config.toml
model = "segmentation model"
dataset = "Sentinel-2 satellite tiles (TerraMesh)"
train_examples = 72500
image_size = 64
crop_scale_min = 0.7
horizontal_flip = true
translate = 0.12
color_jitter = 0.1
num_classes = 10
encoder_arch = "vit"
encoder_norm = "layernorm_no_bias"
encoder_norm_position = "res_post"
encoder_activation = "gelu"
encoder_mlp_ratio = 4
encoder_head_dim = 16
encoder_fused_qkv = true
encoder_bias = "all"
encoder_qk_norm = false
encoder_parallel_block = false
encoder_inner_norm = false
encoder_moe = "expert_choice"
encoder_drop_path = 0.1
encoder_num_experts = 8
encoder_moe_every = 2
encoder_expert_mlp_ratio = 0.5
encoder_experts_per_token = 2
encoder_shared_expert = false
encoder_patch_size = [8, 8]
encoder_conv_stem = true
encoder_layers = 6
encoder_width = 160
encoder_positions = "sincos"
decoder_norm = "batchnorm"
decoder_activation = "silu"
decoder_widths = [48, 96, 144, 192]
decoder_blocks_per_level = 2
decoder_block = "basic"
decoder_attention = true
decoder_upsampling = "pixel_shuffle"
residual_init = "none"
optimizer = "soap"
beta2 = 0.999
lr = 0.0042
beta1 = 0.95
shampoo_beta = 0.95
eps = 1e-08
precondition_frequency = 20
max_precond_dim = 1024
one_sided = false
adamw_lr_other_params = 0.0017
grad_clip = 1.0
steps = 6500
batch_size = 128
epochs = 11.5
lr_schedule = "cosine"
final_lr_fraction = 0.05
warmup_steps = 320
weight_decay = 0.06
adamw_weight_decay_other_params = 0.01
Rows from block 2 of the encoder of a small segmentation model, named by matrix and row number. Rows with one number belong to one neuron. Each number is 50 + 12 x the weight over its row's rms, rounded and kept within 0 to 99. All counts start at 0. After the name is the row's rms in percent of the matrix's.
After each neuron's rows are labels from the 100 images, of 14976, where the neuron reaches its highest value: "strongest on" is what is common among them; "colour at peak" is the nearest of a few named colours to the mean colour under the peak. Only what is clearly more common there than usual is listed. The data: Sentinel-2 satellite tiles (TerraMesh).
# fc1: MLP up (encoder.blocks.2.mlp.fc1.weight, 640x160), inputs 0-79
# fc2: MLP down (encoder.blocks.2.mlp.fc2.weight, 160x640, transposed), outputs 0-79

fc1.482 058:60 61 53 75 65 45 58 44 37 41 61 31 51 61 63 44 72 36 58 41 71 65 33 46 47 47 52 69 52 62 58 38 69 48 41 64 34 56 40 36 55 24 68 55 36 60 49 48 43 56 38 42 40 55 36 53 41 36 44 49 51 61 47 61 56 81 43 51 61 31 47 55 39 44 35 44 55 53 52 50
fc2.482 062:45 51 71 47 33 37 51 57 62 62 49 52 59 30 42 47 64 43 46 30 58 32 64 68 53 69 45 55 55 44 58 36 64 59 69 36 40 67 46 50 48 67 39 60 52 64 63 69 38 52 59 46 56 52 64 29 63 42 60 54 24 66 66 34 56 27 63 57 32 66 36 49 52 35 55 54 24 64 42 60
strongest on: water; main land cover: water
colour at peak: grey

fc1.626 101:30 52 35 32 55 33 42 45 53 42 58 43 51 46 69 31 51 52 55 57 60 56 41 65 44 34 57 37 24 30 51 67 59 35 62 53 62 28 47 53 67 44 36 66 44 52 76 61 51 34 57 59 55 30 49 38 58 42 38 33 44 44 39 60 71 67 50 59 36 45 48 45 62 47 64 52 49 33 83 48
fc2.626 112:48 36 37 51 70 61 43 68 58 52 39 54 67 41 39 64 50 31 25 60 38 37 52 77 50 48 66 40 28 62 54 47 57 65 59 52 66 49 60 38 24 70 62 66 37 40 58 47 57 59 66 71 37 36 39 35 52 64 68 51 41 27 60 53 73 62 55 64 30 61 48 63 69 64 55 47 49 57 56 54
strongest on: snow or ice; main land cover: snow or ice
colour at peak: grey

fc1.428 102:49 42 42 36 41 57 74 69 78 42 41 47 40 46 45 58 43 47 61 49 49 42 52 45 49 60 37 36 26 53 58 49 47 53 51 66 63 47 43 48 35 36 43 55 60 47 72 46 53 38 62 58 43 43 60 55 44 48 61 69 51 47 74 46 31 33 53 54 44 59 41 40 48 65 49 46 35 43 59 38
fc2.428 106:62 53 42 46 49 56 23 46 45 52 78 38 69 52 46 39 54 53 61 65 60 22 27 69 43 66 55 42 48 27 32 60 24 61 53 59 44 32 48 49 44 35 41 47 42 44 59 44 58 51 80 43 72 34 78 50 61 47 57 52 47 47 46 71 23 56 48 56 57 59 69 46 60 58 55 69 54 65 69 74
strongest on: water; main land cover: water; flooded vegetation
colour at peak: green; cyan

fc1.109 073:57 56 56 53 46 65 44 41 56 38 32 37 40 48 52 44 43 56 47 56 43 48 59 42 66 60 70 73 57 38 68 59 36 23 53 43 44 48 43 54 75 53 66 65 44 51 58 59 45 39 60 50 53 42 55 68 54 60 55 48 53 48 24 46 20 49 35 59 54 39 48 79 48 57 56 36 66 39 69 41
fc2.109 084:61 45 66 51 64 23 60 49 44 62 45 53 37 56 59 45 57 42 71 79 40 41 31 68 47 29 56 43 72 49 68 73 50 53 64 61 41 62 44 64 31 47 53 40 48 47 42 52 50 71 55 53 55 64 50 59 37 53 51 62 40 57 44 45 50 47 55 42 69 42 63 62 54 58 61 37 76 53 44 74
strongest on: water; main land cover: water
colour at peak: green; cyan

fc1.389 107:59 60 46 46 47 39 58 61 52 57 68 63 41 38 47 64 40 43 37 31 50 23 43 56 66 62 46 67 40 52 48 50 59 53 55 36 37 34 44 66 39 71 36 44 51 50 58 35 67 46 41 56 57 54 53 39 47 44 53 57 33 56 28 69 55 34 61 65 48 41 33 53 39 51 41 48 47 80 53 59
fc2.389 108:62 54 57 39 73 48 36 67 52 44 57 39 47 77 52 41 42 54 37 69 64 43 51 61 43 45 67 72 46 51 27 49 69 15 47 55 16 44 70 46 44 41 72 64 59 46 29 45 43 52 52 66 47 44 50 46 65 46 64 40 39 29 44 63 52 22 60 69 25 70 69 33 44 42 55 52 53 48 39 39
strongest on: snow or ice; main land cover: snow or ice
colour at peak: white; pink

fc1.306 109:54 34 67 63 47 54 58 55 50 44 55 44 40 89 62 54 53 42 62 72 48 58 63 23 64 37 45 36 40 44 59 50 58 54 60 61 44 45 42 56 46 44 57 53 61 44 53 51 50 62 56 36 49 44 61 70 56 59 61 61 47 46 72 69 66 45 53 55 58 34 34 48 59 57 52 46 38 67 48 50
fc2.306 116:36 54 50 43 58 67 74 69 38 41 28 59 35 39 53 46 32 50 67 43 33 48 64 40 55 50 48 61 39 55 79 52 27 19 44 57 49 72 52 47 47 63 60 35 44 31 34 28 57 32 54 45 48 60 52 54 25 54 54 57 51 51 35 50 56 34 70 70 50 39 69 40 40 52 55 49 43 53 61 45
strongest on: main land cover: rangeland
colour at peak: red

fc1.250 110:75 32 56 62 64 32 67 71 58 57 50 39 28 59 50 50 66 57 42 56 50 42 57 60 33 40 38 62 57 46 54 23 48 49 37 41 50 37 69 52 43 63 50 32 56 55 41 53 38 55 74 52 31 59 71 36 49 68 45 58 46 40 48 64 47 56 31 46 50 47 60 62 51 55 46 43 39 43 44 58
fc2.250 103:63 49 29 20 52 46 61 55 67 28 64 43 33 50 47 23 29 61 56 41 50 60 55 48 70 30 40 33 58 50 53 59 49 41 36 68 54 41 62 25 60 44 54 44 42 34 75 46 72 59 36 55 69 56 47 48 28 75 52 58 43 55 48 54 19 45 31 59 38 46 56 49 85 60 47 27 36 54 59 46
strongest on: main land cover: rangeland
colour at peak: brown

fc1.264 107:52 37 59 49 22 43 66 59 52 58 50 50 30 35 40 67 56 57 35 68 41 26 36 52 44 75 78 54 46 51 44 44 43 38 60 38 51 49 27 45 49 57 31 55 58 38 44 65 55 46 47 55 40 49 32 38 50 44 61 47 51 53 49 66 58 56 35 51 35 45 37 48 32 73 62 49 56 40 55 62
fc2.264 111:53 67 39 53 37 64 55 69 51 74 42 58 63 55 54 49 52 60 48 48 63 45 45 45 51 52 63 49 61 77 21 26 42 56 32 45 54 51 50 32 49 48 33 31 63 52 58 57 48 31 51 52 67 60 62 53 54 41 54 41 38 46 55 57 44 54 39 70 63 68 36 58 47 74 66 53 31 36 38 44
strongest on: water; main land cover: water
colour at peak: green

fc1.404 108:59 38 48 43 39 25 63 47 19 59 32 53 45 52 64 48 77 43 44 47 64 55 50 54 43 42 51 50 50 59 37 39 40 54 74 56 55 52 39 53 72 37 60 40 35 31 41 67 44 43 72 47 56 31 49 49 50 37 50 37 39 68 85 59 40 43 56 65 35 35 69 36 70 54 57 46 50 37 32 34
fc2.404 112:59 75 48 64 55 59 33 42 55 45 40 63 51 62 83 57 38 34 63 55 46 60 60 43 34 51 37 49 46 69 43 53 19 72 62 53 43 64 35 35 64 59 52 31 22 58 57 54 56 49 34 42 43 68 51 35 32 29 53 45 32 49 44 54 58 51 50 58 66 55 43 51 56 53 63 53 38 75 52 40
strongest on: built area; crops; main land cover: crops; main land cover: built area
colour at peak: brown

fc1.312 099:60 29 56 64 36 57 33 49 63 29 68 51 56 57 46 43 56 45 55 53 64 58 51 49 48 38 34 60 68 37 63 59 32 59 52 61 34 37 38 63 43 54 64 61 59 54 62 27 37 43 46 41 63 52 62 32 55 70 55 67 48 45 41 53 66 52 62 52 54 54 58 36 30 37 34 40 48 63 67 30
fc2.312 103:56 51 49 66 40 48 54 45 41 50 64 47 65 63 62 49 24 49 50 62 51 39 59 38 40 59 49 49 46 64 44 54 70 74 64 45 77 52 45 39 33 52 46 46 42 77 39 46 65 54 54 49 55 51 60 48 44 63 47 45 58 51 61 22 42 72 54 53 49 33 38 34 51 59 45 47 28 49 65 54
strongest on: built area; main land cover: built area
colour at peak: brown

fc1.512 111:51 58 50 38 45 40 58 54 48 51 45 32 48 53 25 41 56 42 76 55 74 56 71 44 66 57 59 47 54 45 39 35 44 67 54 45 48 60 50 51 66 57 61 30 52 38 56 37 59 54 42 28 54 32 41 51 53 44 46 54 60 67 37 66 36 36 57 54 47 65 79 50 63 60 56 55 55 31 46 65
fc2.512 103:60 55 63 20 63 45 41 40 43 49 55 47 52 44 39 50 38 58 44 50 56 41 70 42 55 29 58 44 37 54 38 41 66 35 35 61 17 61 55 30 44 26 52 56 52 52 43 62 56 62 64 52 48 40 55 61 36 26 49 50 62 37 41 45 33 35 55 42 45 49 42 49 40 38 45 57 51 42 64 42
strongest on: clouds
colour at peak: grey

fc1.269 107:47 45 33 50 46 47 50 40 54 49 56 69 47 69 47 55 60 38 40 56 57 53 35 65 34 37 58 50 66 44 43 48 50 43 76 50 50 42 36 80 36 44 55 46 36 48 41 29 39 22 54 67 36 50 50 42 57 51 44 20 74 48 49 45 44 42 67 48 60 41 62 60 40 63 42 34 54 67 61 24
fc2.269 106:59 64 29 57 40 46 39 43 33 59 55 73 57 39 67 50 33 56 31 52 53 52 57 46 44 44 57 59 20 40 63 27 55 37 46 73 45 51 49 53 24 26 54 59 62 72 37 45 44 63 25 51 38 36 45 48 45 58 27 39 32 53 66 52 53 52 45 39 62 43 63 59 33 44 40 66 55 58 61 36
strongest on: crops; main land cover: crops
colour at peak: brown

fc1.333 077:44 35 52 54 48 46 64 47 33 82 55 59 60 54 49 44 70 42 68 63 42 32 39 68 66 57 32 33 32 52 46 44 73 23 73 64 53 53 39 53 31 38 55 60 41 64 51 54 62 46 69 46 64 60 37 52 34 49 42 35 42 61 61 53 49 70 44 46 38 67 21 57 50 57 56 39 65 42 56 45
fc2.333 079:39 61 49 77 54 46 37 52 49 38 51 53 43 27 40 37 65 55 65 21 65 63 56 58 35 64 38 31 53 60 33 62 67 57 44 64 64 54 47 52 59 68 45 55 62 53 33 51 39 47 56 54 54 52 48 63 49 35 66 54 55 58 55 66 42 60 38 53 68 49 32 57 57 35 57 41 28 50 48 47
strongest on: water; flooded vegetation; main land cover: flooded vegetation
colour at peak: black

fc1.401 113:45 56 42 35 63 47 45 47 53 54 48 39 60 37 36 54 21 29 43 71 51 49 40 44 34 37 36 61 62 60 62 50 34 39 71 27 72 49 38 43 42 52 60 59 50 29 47 36 34 50 31 48 29 49 50 29 52 63 75 41 32 51 48 46 55 67 62 71 50 35 39 41 51 51 55 68 53 40 52 49
fc2.401 103:50 47 33 46 76 56 43 53 40 65 39 60 33 62 30 44 37 44 28 55 60 47 68 63 19 64 60 49 32 35 51 46 66 40 58 52 28 40 65 54 44 52 41 48 31 50 61 70 31 45 45 54 79 57 63 52 48 55 30 44 45 53 47 73 59 66 56 59 61 63 62 48 55 67 57 53 72 58 34 33
strongest on: clouds
colour at peak: brown

fc1.123 088:38 73 69 56 59 38 44 53 43 44 54 64 69 60 40 65 42 42 49 55 53 39 49 56 62 65 63 35 61 51 77 54 48 38 39 34 60 50 66 28 47 50 34 36 40 67 31 53 39 49 38 43 44 44 61 58 13 48 43 55 68 44 56 51 62 56 47 63 60 32 50 56 40 53 53 55 50 54 40 83
fc2.123 090:44 44 59 43 62 22 76 45 31 59 36 32 55 41 47 66 49 49 47 48 55 55 52 43 49 51 74 64 72 30 51 55 43 39 29 43 34 48 40 45 43 48 64 46 55 54 70 42 66 63 74 51 52 57 68 59 64 45 57 53 57 73 35 38 29 39 56 48 43 56 56 49 62 23 71 67 46 50 46 63
strongest on: snow or ice; main land cover: snow or ice
colour at peak: grey

fc1.600 109:56 58 39 54 58 58 47 60 58 34 57 29 69 66 48 37 45 35 48 74 36 43 65 49 37 30 69 30 37 42 68 44 32 37 37 69 71 58 68 39 74 54 52 50 57 57 58 58 34 31 58 68 70 60 29 47 23 31 26 45 60 71 51 43 61 48 61 52 45 60 43 61 48 45 46 54 49 41 50 34
fc2.600 115:53 43 62 67 49 38 64 45 63 51 45 48 55 52 82 61 68 79 40 37 66 66 45 46 43 63 44 27 52 52 68 51 43 65 47 57 33 38 33 59 48 55 48 60 74 69 45 28 57 37 40 31 46 43 28 45 35 54 30 60 61 61 53 67 70 45 49 62 71 36 49 44 55 59 44 59 68 39 41 41
strongest on: bare ground; main land cover: bare ground
colour at peak: orange

fc1.303 066:48 46 74 66 53 49 63 60 58 55 35 45 67 28 69 30 26 33 58 47 55 45 53 51 58 39 53 55 29 43 75 60 36 36 37 51 40 61 49 39 73 77 49 40 55 37 37 32 44 42 48 56 38 29 43 56 42 46 37 42 53 65 57 50 69 36 58 68 75 38 53 60 55 48 61 65 31 74 38 49
fc2.303 069:72 70 54 31 68 50 35 36 39 68 34 51 57 44 67 39 54 49 29 45 71 45 43 41 45 52 48 56 47 60 45 36 58 41 28 48 57 50 51 65 27 57 74 74 62 56 53 50 76 57 50 35 64 53 45 52 58 56 49 64 59 42 42 64 52 41 68 52 46 34 55 52 59 44 50 54 41 52 52 54
strongest on: crops; built area; main land cover: crops
colour at peak: pink

fc1.0 099:42 39 82 61 42 36 60 51 30 52 46 78 52 56 56 55 68 43 64 57 72 47 58 18 43 65 46 78 54 40 59 41 54 39 65 48 46 51 34 56 51 54 42 39 36 64 28 45 45 34 54 29 27 44 59 58 51 44 48 42 60 46 63 54 57 56 54 73 68 52 52 33 20 43 48 51 43 52 57 61
fc2.0 093:65 73 48 55 70 38 59 55 39 60 60 41 51 26 64 64 47 45 55 46 33 72 49 44 34 36 38 45 54 39 60 53 51 52 51 22 40 42 54 62 22 46 45 48 67 52 56 41 38 35 49 32 46 62 39 54 52 66 59 61 47 36 33 43 40 56 43 55 46 52 50 18 54 74 19 50 43 45 41 60
strongest on: built area
colour at peak: brown

fc1.200 094:52 70 35 26 59 67 68 43 61 60 35 57 46 55 38 25 70 47 57 49 44 63 50 49 63 40 55 44 52 45 39 50 44 26 51 44 62 40 40 38 36 42 37 57 66 38 41 67 63 66 41 57 57 57 51 61 52 58 39 42 38 32 38 68 37 67 46 52 50 46 55 64 45 39 38 52 62 66 62 40
fc2.200 104:67 47 44 50 66 27 38 44 60 42 61 63 54 27 77 37 60 43 55 58 39 34 57 51 45 63 35 46 28 75 49 50 45 69 42 73 49 44 54 62 59 53 40 56 36 33 67 43 46 40 41 57 46 33 55 42 59 49 37 20 60 46 41 53 57 54 49 43 47 44 63 29 60 39 69 50 45 51 62 70
strongest on: clouds
colour at peak: grey

fc1.560 071:49 53 65 37 22 45 57 73 40 57 46 49 54 36 52 59 33 32 63 54 40 45 47 50 75 39 62 56 29 59 47 25 54 49 43 58 74 46 51 34 33 58 49 45 39 56 44 42 65 51 35 51 65 47 17 32 51 64 47 38 51 33 45 61 61 55 62 51 33 38 34 60 57 57 34 50 51 36 42 40
fc2.560 079:45 62 53 49 40 61 61 84 43 67 47 64 36 73 54 37 44 69 62 52 54 48 52 51 74 43 46 63 43 54 43 30 36 44 36 49 60 27 61 41 72 53 69 41 35 54 57 36 41 31 56 61 55 40 50 59 40 75 69 33 59 41 48 48 41 35 43 46 50 56 70 54 63 58 56 26 59 62 43 36
strongest on: main land cover: rangeland
colour at peak: orange; red

fc1.211 096:35 33 41 67 37 42 53 59 59 67 72 70 42 48 51 27 41 51 51 50 63 26 64 44 44 26 30 53 42 36 43 59 54 44 43 41 48 41 43 51 45 51 27 54 35 39 56 58 47 45 38 46 67 34 51 53 58 65 25 49 62 46 45 42 52 46 58 52 45 39 41 40 11 33 47 53 60 45 43 63
fc2.211 094:33 65 51 78 52 57 49 24 37 42 66 54 62 42 50 41 46 34 50 48 39 63 64 59 46 48 31 30 45 28 63 37 52 44 61 58 37 58 54 57 48 49 45 34 38 69 47 48 40 68 69 40 23 41 19 24 50 32 54 64 47 52 41 55 50 45 47 59 64 60 56 39 50 40 56 41 60 59 65 44
strongest on: water; flooded vegetation
colour at peak: black

fc1.430 097:62 53 43 39 26 41 36 29 30 42 33 48 62 39 62 64 56 52 45 41 47 38 45 29 62 68 64 62 48 67 46 28 39 24 56 39 23 46 49 76 43 47 60 55 48 63 56 53 68 40 63 35 55 18 47 41 24 57 57 57 41 54 45 37 39 36 58 47 64 46 50 62 42 45 44 68 59 55 25 49
fc2.430 098:66 53 44 31 56 44 35 62 58 40 26 50 61 46 68 56 49 57 47 45 42 60 37 27 66 63 52 37 43 49 66 25 40 61 41 47 37 60 66 55 25 43 55 50 45 37 48 32 46 36 48 48 55 58 53 50 52 62 50 40 38 31 37 61 74 30 41 47 73 40 37 51 48 38 47 61 33 21 53 37
strongest on: snow or ice; main land cover: snow or ice
colour at peak: pink; white

fc1.589 102:56 61 39 49 48 50 46 68 49 61 63 41 51 50 44 54 62 67 41 59 64 68 62 69 49 53 61 46 39 54 71 38 49 50 53 66 38 57 61 60 52 60 45 54 53 69 54 58 75 56 57 74 61 67 65 55 47 59 49 34 52 56 69 68 79 55 31 30 47 66 56 76 65 49 38 44 35 55 44 30
fc2.589 099:45 32 44 53 49 62 60 55 75 38 59 47 49 59 58 52 32 53 55 60 63 53 47 35 62 69 28 46 41 45 57 63 49 51 32 41 63 67 30 47 63 18 82 45 57 30 43 32 34 46 52 54 50 47 31 53 67 69 40 38 64 54 42 41 43 32 40 62 44 56 73 60 53 54 58 48 39 61 48 54
strongest on: bare ground; main land cover: bare ground
colour at peak: orange

fc1.329 083:53 69 47 56 42 45 46 75 43 46 35 49 45 60 54 50 44 53 52 44 74 40 55 49 69 53 29 62 58 35 45 49 38 33 51 44 70 53 40 40 61 51 36 56 50 39 38 53 38 61 55 39 55 48 57 53 64 36 48 20 40 34 46 62 28 48 38 42 47 57 59 30 51 28 25 46 43 65 54 79
fc2.329 087:43 48 58 43 56 42 43 34 49 44 41 58 50 30 60 77 43 61 57 47 43 44 57 63 38 55 62 31 59 55 48 39 38 44 60 42 54 55 50 29 34 59 53 41 49 52 70 42 77 61 68 52 47 45 50 37 37 47 64 47 71 39 33 62 58 68 60 63 63 42 53 55 67 49 38 54 49 66 46 44
strongest on: water; flooded vegetation
colour at peak: brown

fc1.67 085:43 56 33 50 58 09 32 36 37 39 37 66 58 41 56 71 57 48 34 47 38 49 48 29 48 49 38 53 18 53 53 58 57 50 60 49 35 53 62 50 65 63 36 50 43 41 52 46 37 53 51 53 61 53 42 49 40 39 53 46 30 51 44 46 40 44 42 52 56 48 45 51 38 42 45 54 36 49 44 48
fc2.67 086:50 39 45 49 45 42 60 59 45 39 75 47 57 40 41 49 25 42 49 32 50 41 51 48 83 52 35 46 47 60 53 61 51 48 67 49 59 59 44 57 48 53 43 62 54 43 55 45 31 39 40 52 32 51 55 48 57 36 50 49 29 46 49 60 42 35 48 39 52 33 54 51 41 47 71 53 57 60 68 65
strongest on: built area
colour at peak: brown

fc1.285 064:39 58 35 53 77 60 66 40 28 62 51 49 57 34 56 47 37 37 53 67 35 50 51 46 38 52 62 35 50 51 46 47 53 42 59 40 40 64 29 64 50 53 48 41 70 45 59 35 36 33 76 55 63 37 63 39 56 61 42 43 32 60 37 39 34 60 70 76 58 70 47 41 33 67 48 54 29 48 59 56
fc2.285 067:63 32 60 70 58 49 62 35 47 47 39 52 78 61 51 57 37 46 40 39 41 63 47 75 56 52 47 81 54 58 66 52 42 60 64 56 38 22 44 30 46 56 56 33 52 50 68 44 47 32 57 58 56 48 42 51 60 42 39 33 52 72 47 32 66 47 37 54 47 56 46 45 64 51 32 52 38 36 37 35
strongest on: bare ground; main land cover: bare ground
colour at peak: pink; orange

fc1.403 089:49 61 65 44 39 35 59 68 60 69 53 34 54 57 28 52 45 41 32 47 38 39 63 43 32 47 42 55 56 43 49 54 51 63 53 67 80 76 84 47 50 60 52 39 46 36 47 64 55 48 46 70 50 63 43 42 66 59 33 41 71 36 44 59 58 44 61 54 60 69 55 55 48 35 32 23 44 53 28 54
fc2.403 095:39 46 51 63 67 52 60 61 41 21 41 41 48 64 36 48 46 32 49 67 57 49 54 60 63 46 57 71 89 50 73 56 65 52 57 59 64 35 38 47 57 66 55 33 37 47 63 63 36 43 53 67 50 25 19 65 56 25 72 59 55 46 56 44 58 40 36 45 51 44 60 63 52 43 64 55 54 48 65 42
strongest on: main land cover: rangeland
colour at peak: brown

fc1.521 077:54 38 36 49 35 61 51 54 52 72 64 39 52 50 21 63 54 42 38 42 66 57 41 56 42 41 50 54 56 36 41 38 71 21 55 68 47 57 32 42 42 42 44 55 55 57 70 48 43 60 45 32 55 34 55 60 59 43 50 47 56 55 43 31 33 37 52 33 47 45 19 44 59 46 56 32 45 47 29 48
fc2.521 083:44 40 47 39 33 42 61 36 41 51 51 66 50 44 50 37 52 57 56 44 71 37 41 65 57 23 30 40 45 51 54 62 42 36 63 28 37 69 42 48 61 64 53 32 37 44 57 31 34 41 68 32 42 48 63 63 40 45 43 59 12 71 29 52 62 53 50 48 66 48 29 64 60 51 49 49 64 59 51 65
strongest on: main land cover: rangeland
colour at peak: brown

fc1.492 120:74 54 68 55 71 57 68 33 56 48 41 50 48 50 49 48 66 20 61 66 63 70 50 64 37 30 77 65 64 42 46 53 59 62 47 47 58 61 47 68 38 40 39 44 52 20 57 22 59 54 41 50 37 49 71 40 55 39 44 50 41 70 44 43 70 56 60 33 49 58 49 51 74 38 46 48 57 56 56 40
fc2.492 105:59 55 39 55 48 35 47 80 50 56 44 51 55 42 62 60 60 47 31 35 39 43 61 48 41 54 52 73 36 48 61 46 68 57 55 48 34 38 46 46 35 62 31 54 46 44 52 48 45 58 55 44 59 66 68 55 41 45 55 36 37 43 41 41 43 74 63 70 30 50 53 15 75 42 39 47 58 39 62 69
strongest on: bare ground; main land cover: bare ground
colour at peak: orange

fc1.224 092:42 44 39 57 48 43 55 56 38 41 32 48 50 49 31 70 47 45 70 58 76 65 81 31 51 42 45 23 46 33 92 46 49 40 32 38 60 69 67 61 54 66 45 35 62 42 48 59 64 47 34 64 47 47 38 52 63 42 43 58 41 57 54 53 46 46 64 60 67 27 53 70 42 45 53 67 47 47 61 53
fc2.224 100:36 49 42 42 61 62 41 32 58 58 42 32 32 35 58 32 42 57 55 36 89 47 49 42 72 33 60 35 60 18 72 55 50 63 45 56 47 48 50 61 39 46 48 56 44 70 65 51 33 59 64 35 70 40 60 72 58 43 42 38 40 35 23 49 43 53 40 63 61 51 49 59 69 24 56 45 34 25 32 48
strongest on: clouds
colour at peak: pink

fc1.189 093:37 57 48 55 69 46 37 53 45 51 47 60 78 62 46 41 51 32 41 52 28 55 44 29 57 49 36 52 51 26 54 45 55 68 58 30 54 47 52 46 55 33 27 40 54 57 50 44 65 65 48 43 30 81 54 64 64 51 61 67 45 45 41 42 55 62 69 52 49 47 45 63 57 39 47 37 52 38 64 53
fc2.189 089:39 43 42 47 37 46 30 56 52 66 40 30 42 63 36 44 45 43 52 35 49 52 40 52 53 56 36 54 48 58 56 47 56 38 56 50 81 41 58 56 26 55 46 54 54 36 57 61 50 71 42 62 38 50 63 62 42 28 51 72 40 62 75 31 54 39 30 39 47 51 28 52 67 42 43 42 49 34 57 55
strongest on: clouds
colour at peak: pink

fc1.170 107:42 35 45 34 50 45 53 67 46 71 55 64 36 34 61 49 56 49 35 45 31 45 44 47 50 29 36 48 60 64 45 58 64 40 50 42 40 61 59 47 53 40 61 67 64 38 60 65 32 53 48 47 53 58 55 45 31 70 34 23 55 72 46 63 85 35 55 43 53 64 49 46 62 59 44 45 45 39 52 42
fc2.170 100:61 57 40 38 69 55 28 39 71 52 53 51 57 39 47 48 61 51 58 67 44 30 69 66 55 37 50 44 46 67 55 58 33 68 72 84 41 52 33 50 75 51 55 49 32 43 41 48 52 34 38 55 45 29 50 51 52 45 60 34 50 59 36 51 63 47 45 48 48 36 48 46 58 37 53 36 52 58 66 20
strongest on: main land cover: rangeland
colour at peak: brown

fc1.583 110:54 62 52 35 39 37 58 36 38 59 47 49 59 60 60 47 50 52 40 84 53 27 71 56 47 40 56 37 75 37 33 54 57 76 44 60 61 41 45 45 41 48 60 55 62 58 59 79 44 39 26 62 61 41 38 52 57 29 46 39 65 44 55 45 62 56 40 57 43 66 48 58 45 54 75 53 43 34 41 65
fc2.583 121:46 69 65 60 48 41 47 76 53 44 48 26 60 34 57 54 71 43 34 39 65 24 53 57 59 66 41 36 40 54 36 33 70 54 63 44 38 66 11 41 52 43 63 49 61 45 47 43 37 40 43 47 39 70 35 44 25 35 28 70 50 35 56 57 54 73 31 48 48 43 56 49 52 43 56 44 55 50 49 58
strongest on: snow or ice; main land cover: snow or ice
colour at peak: grey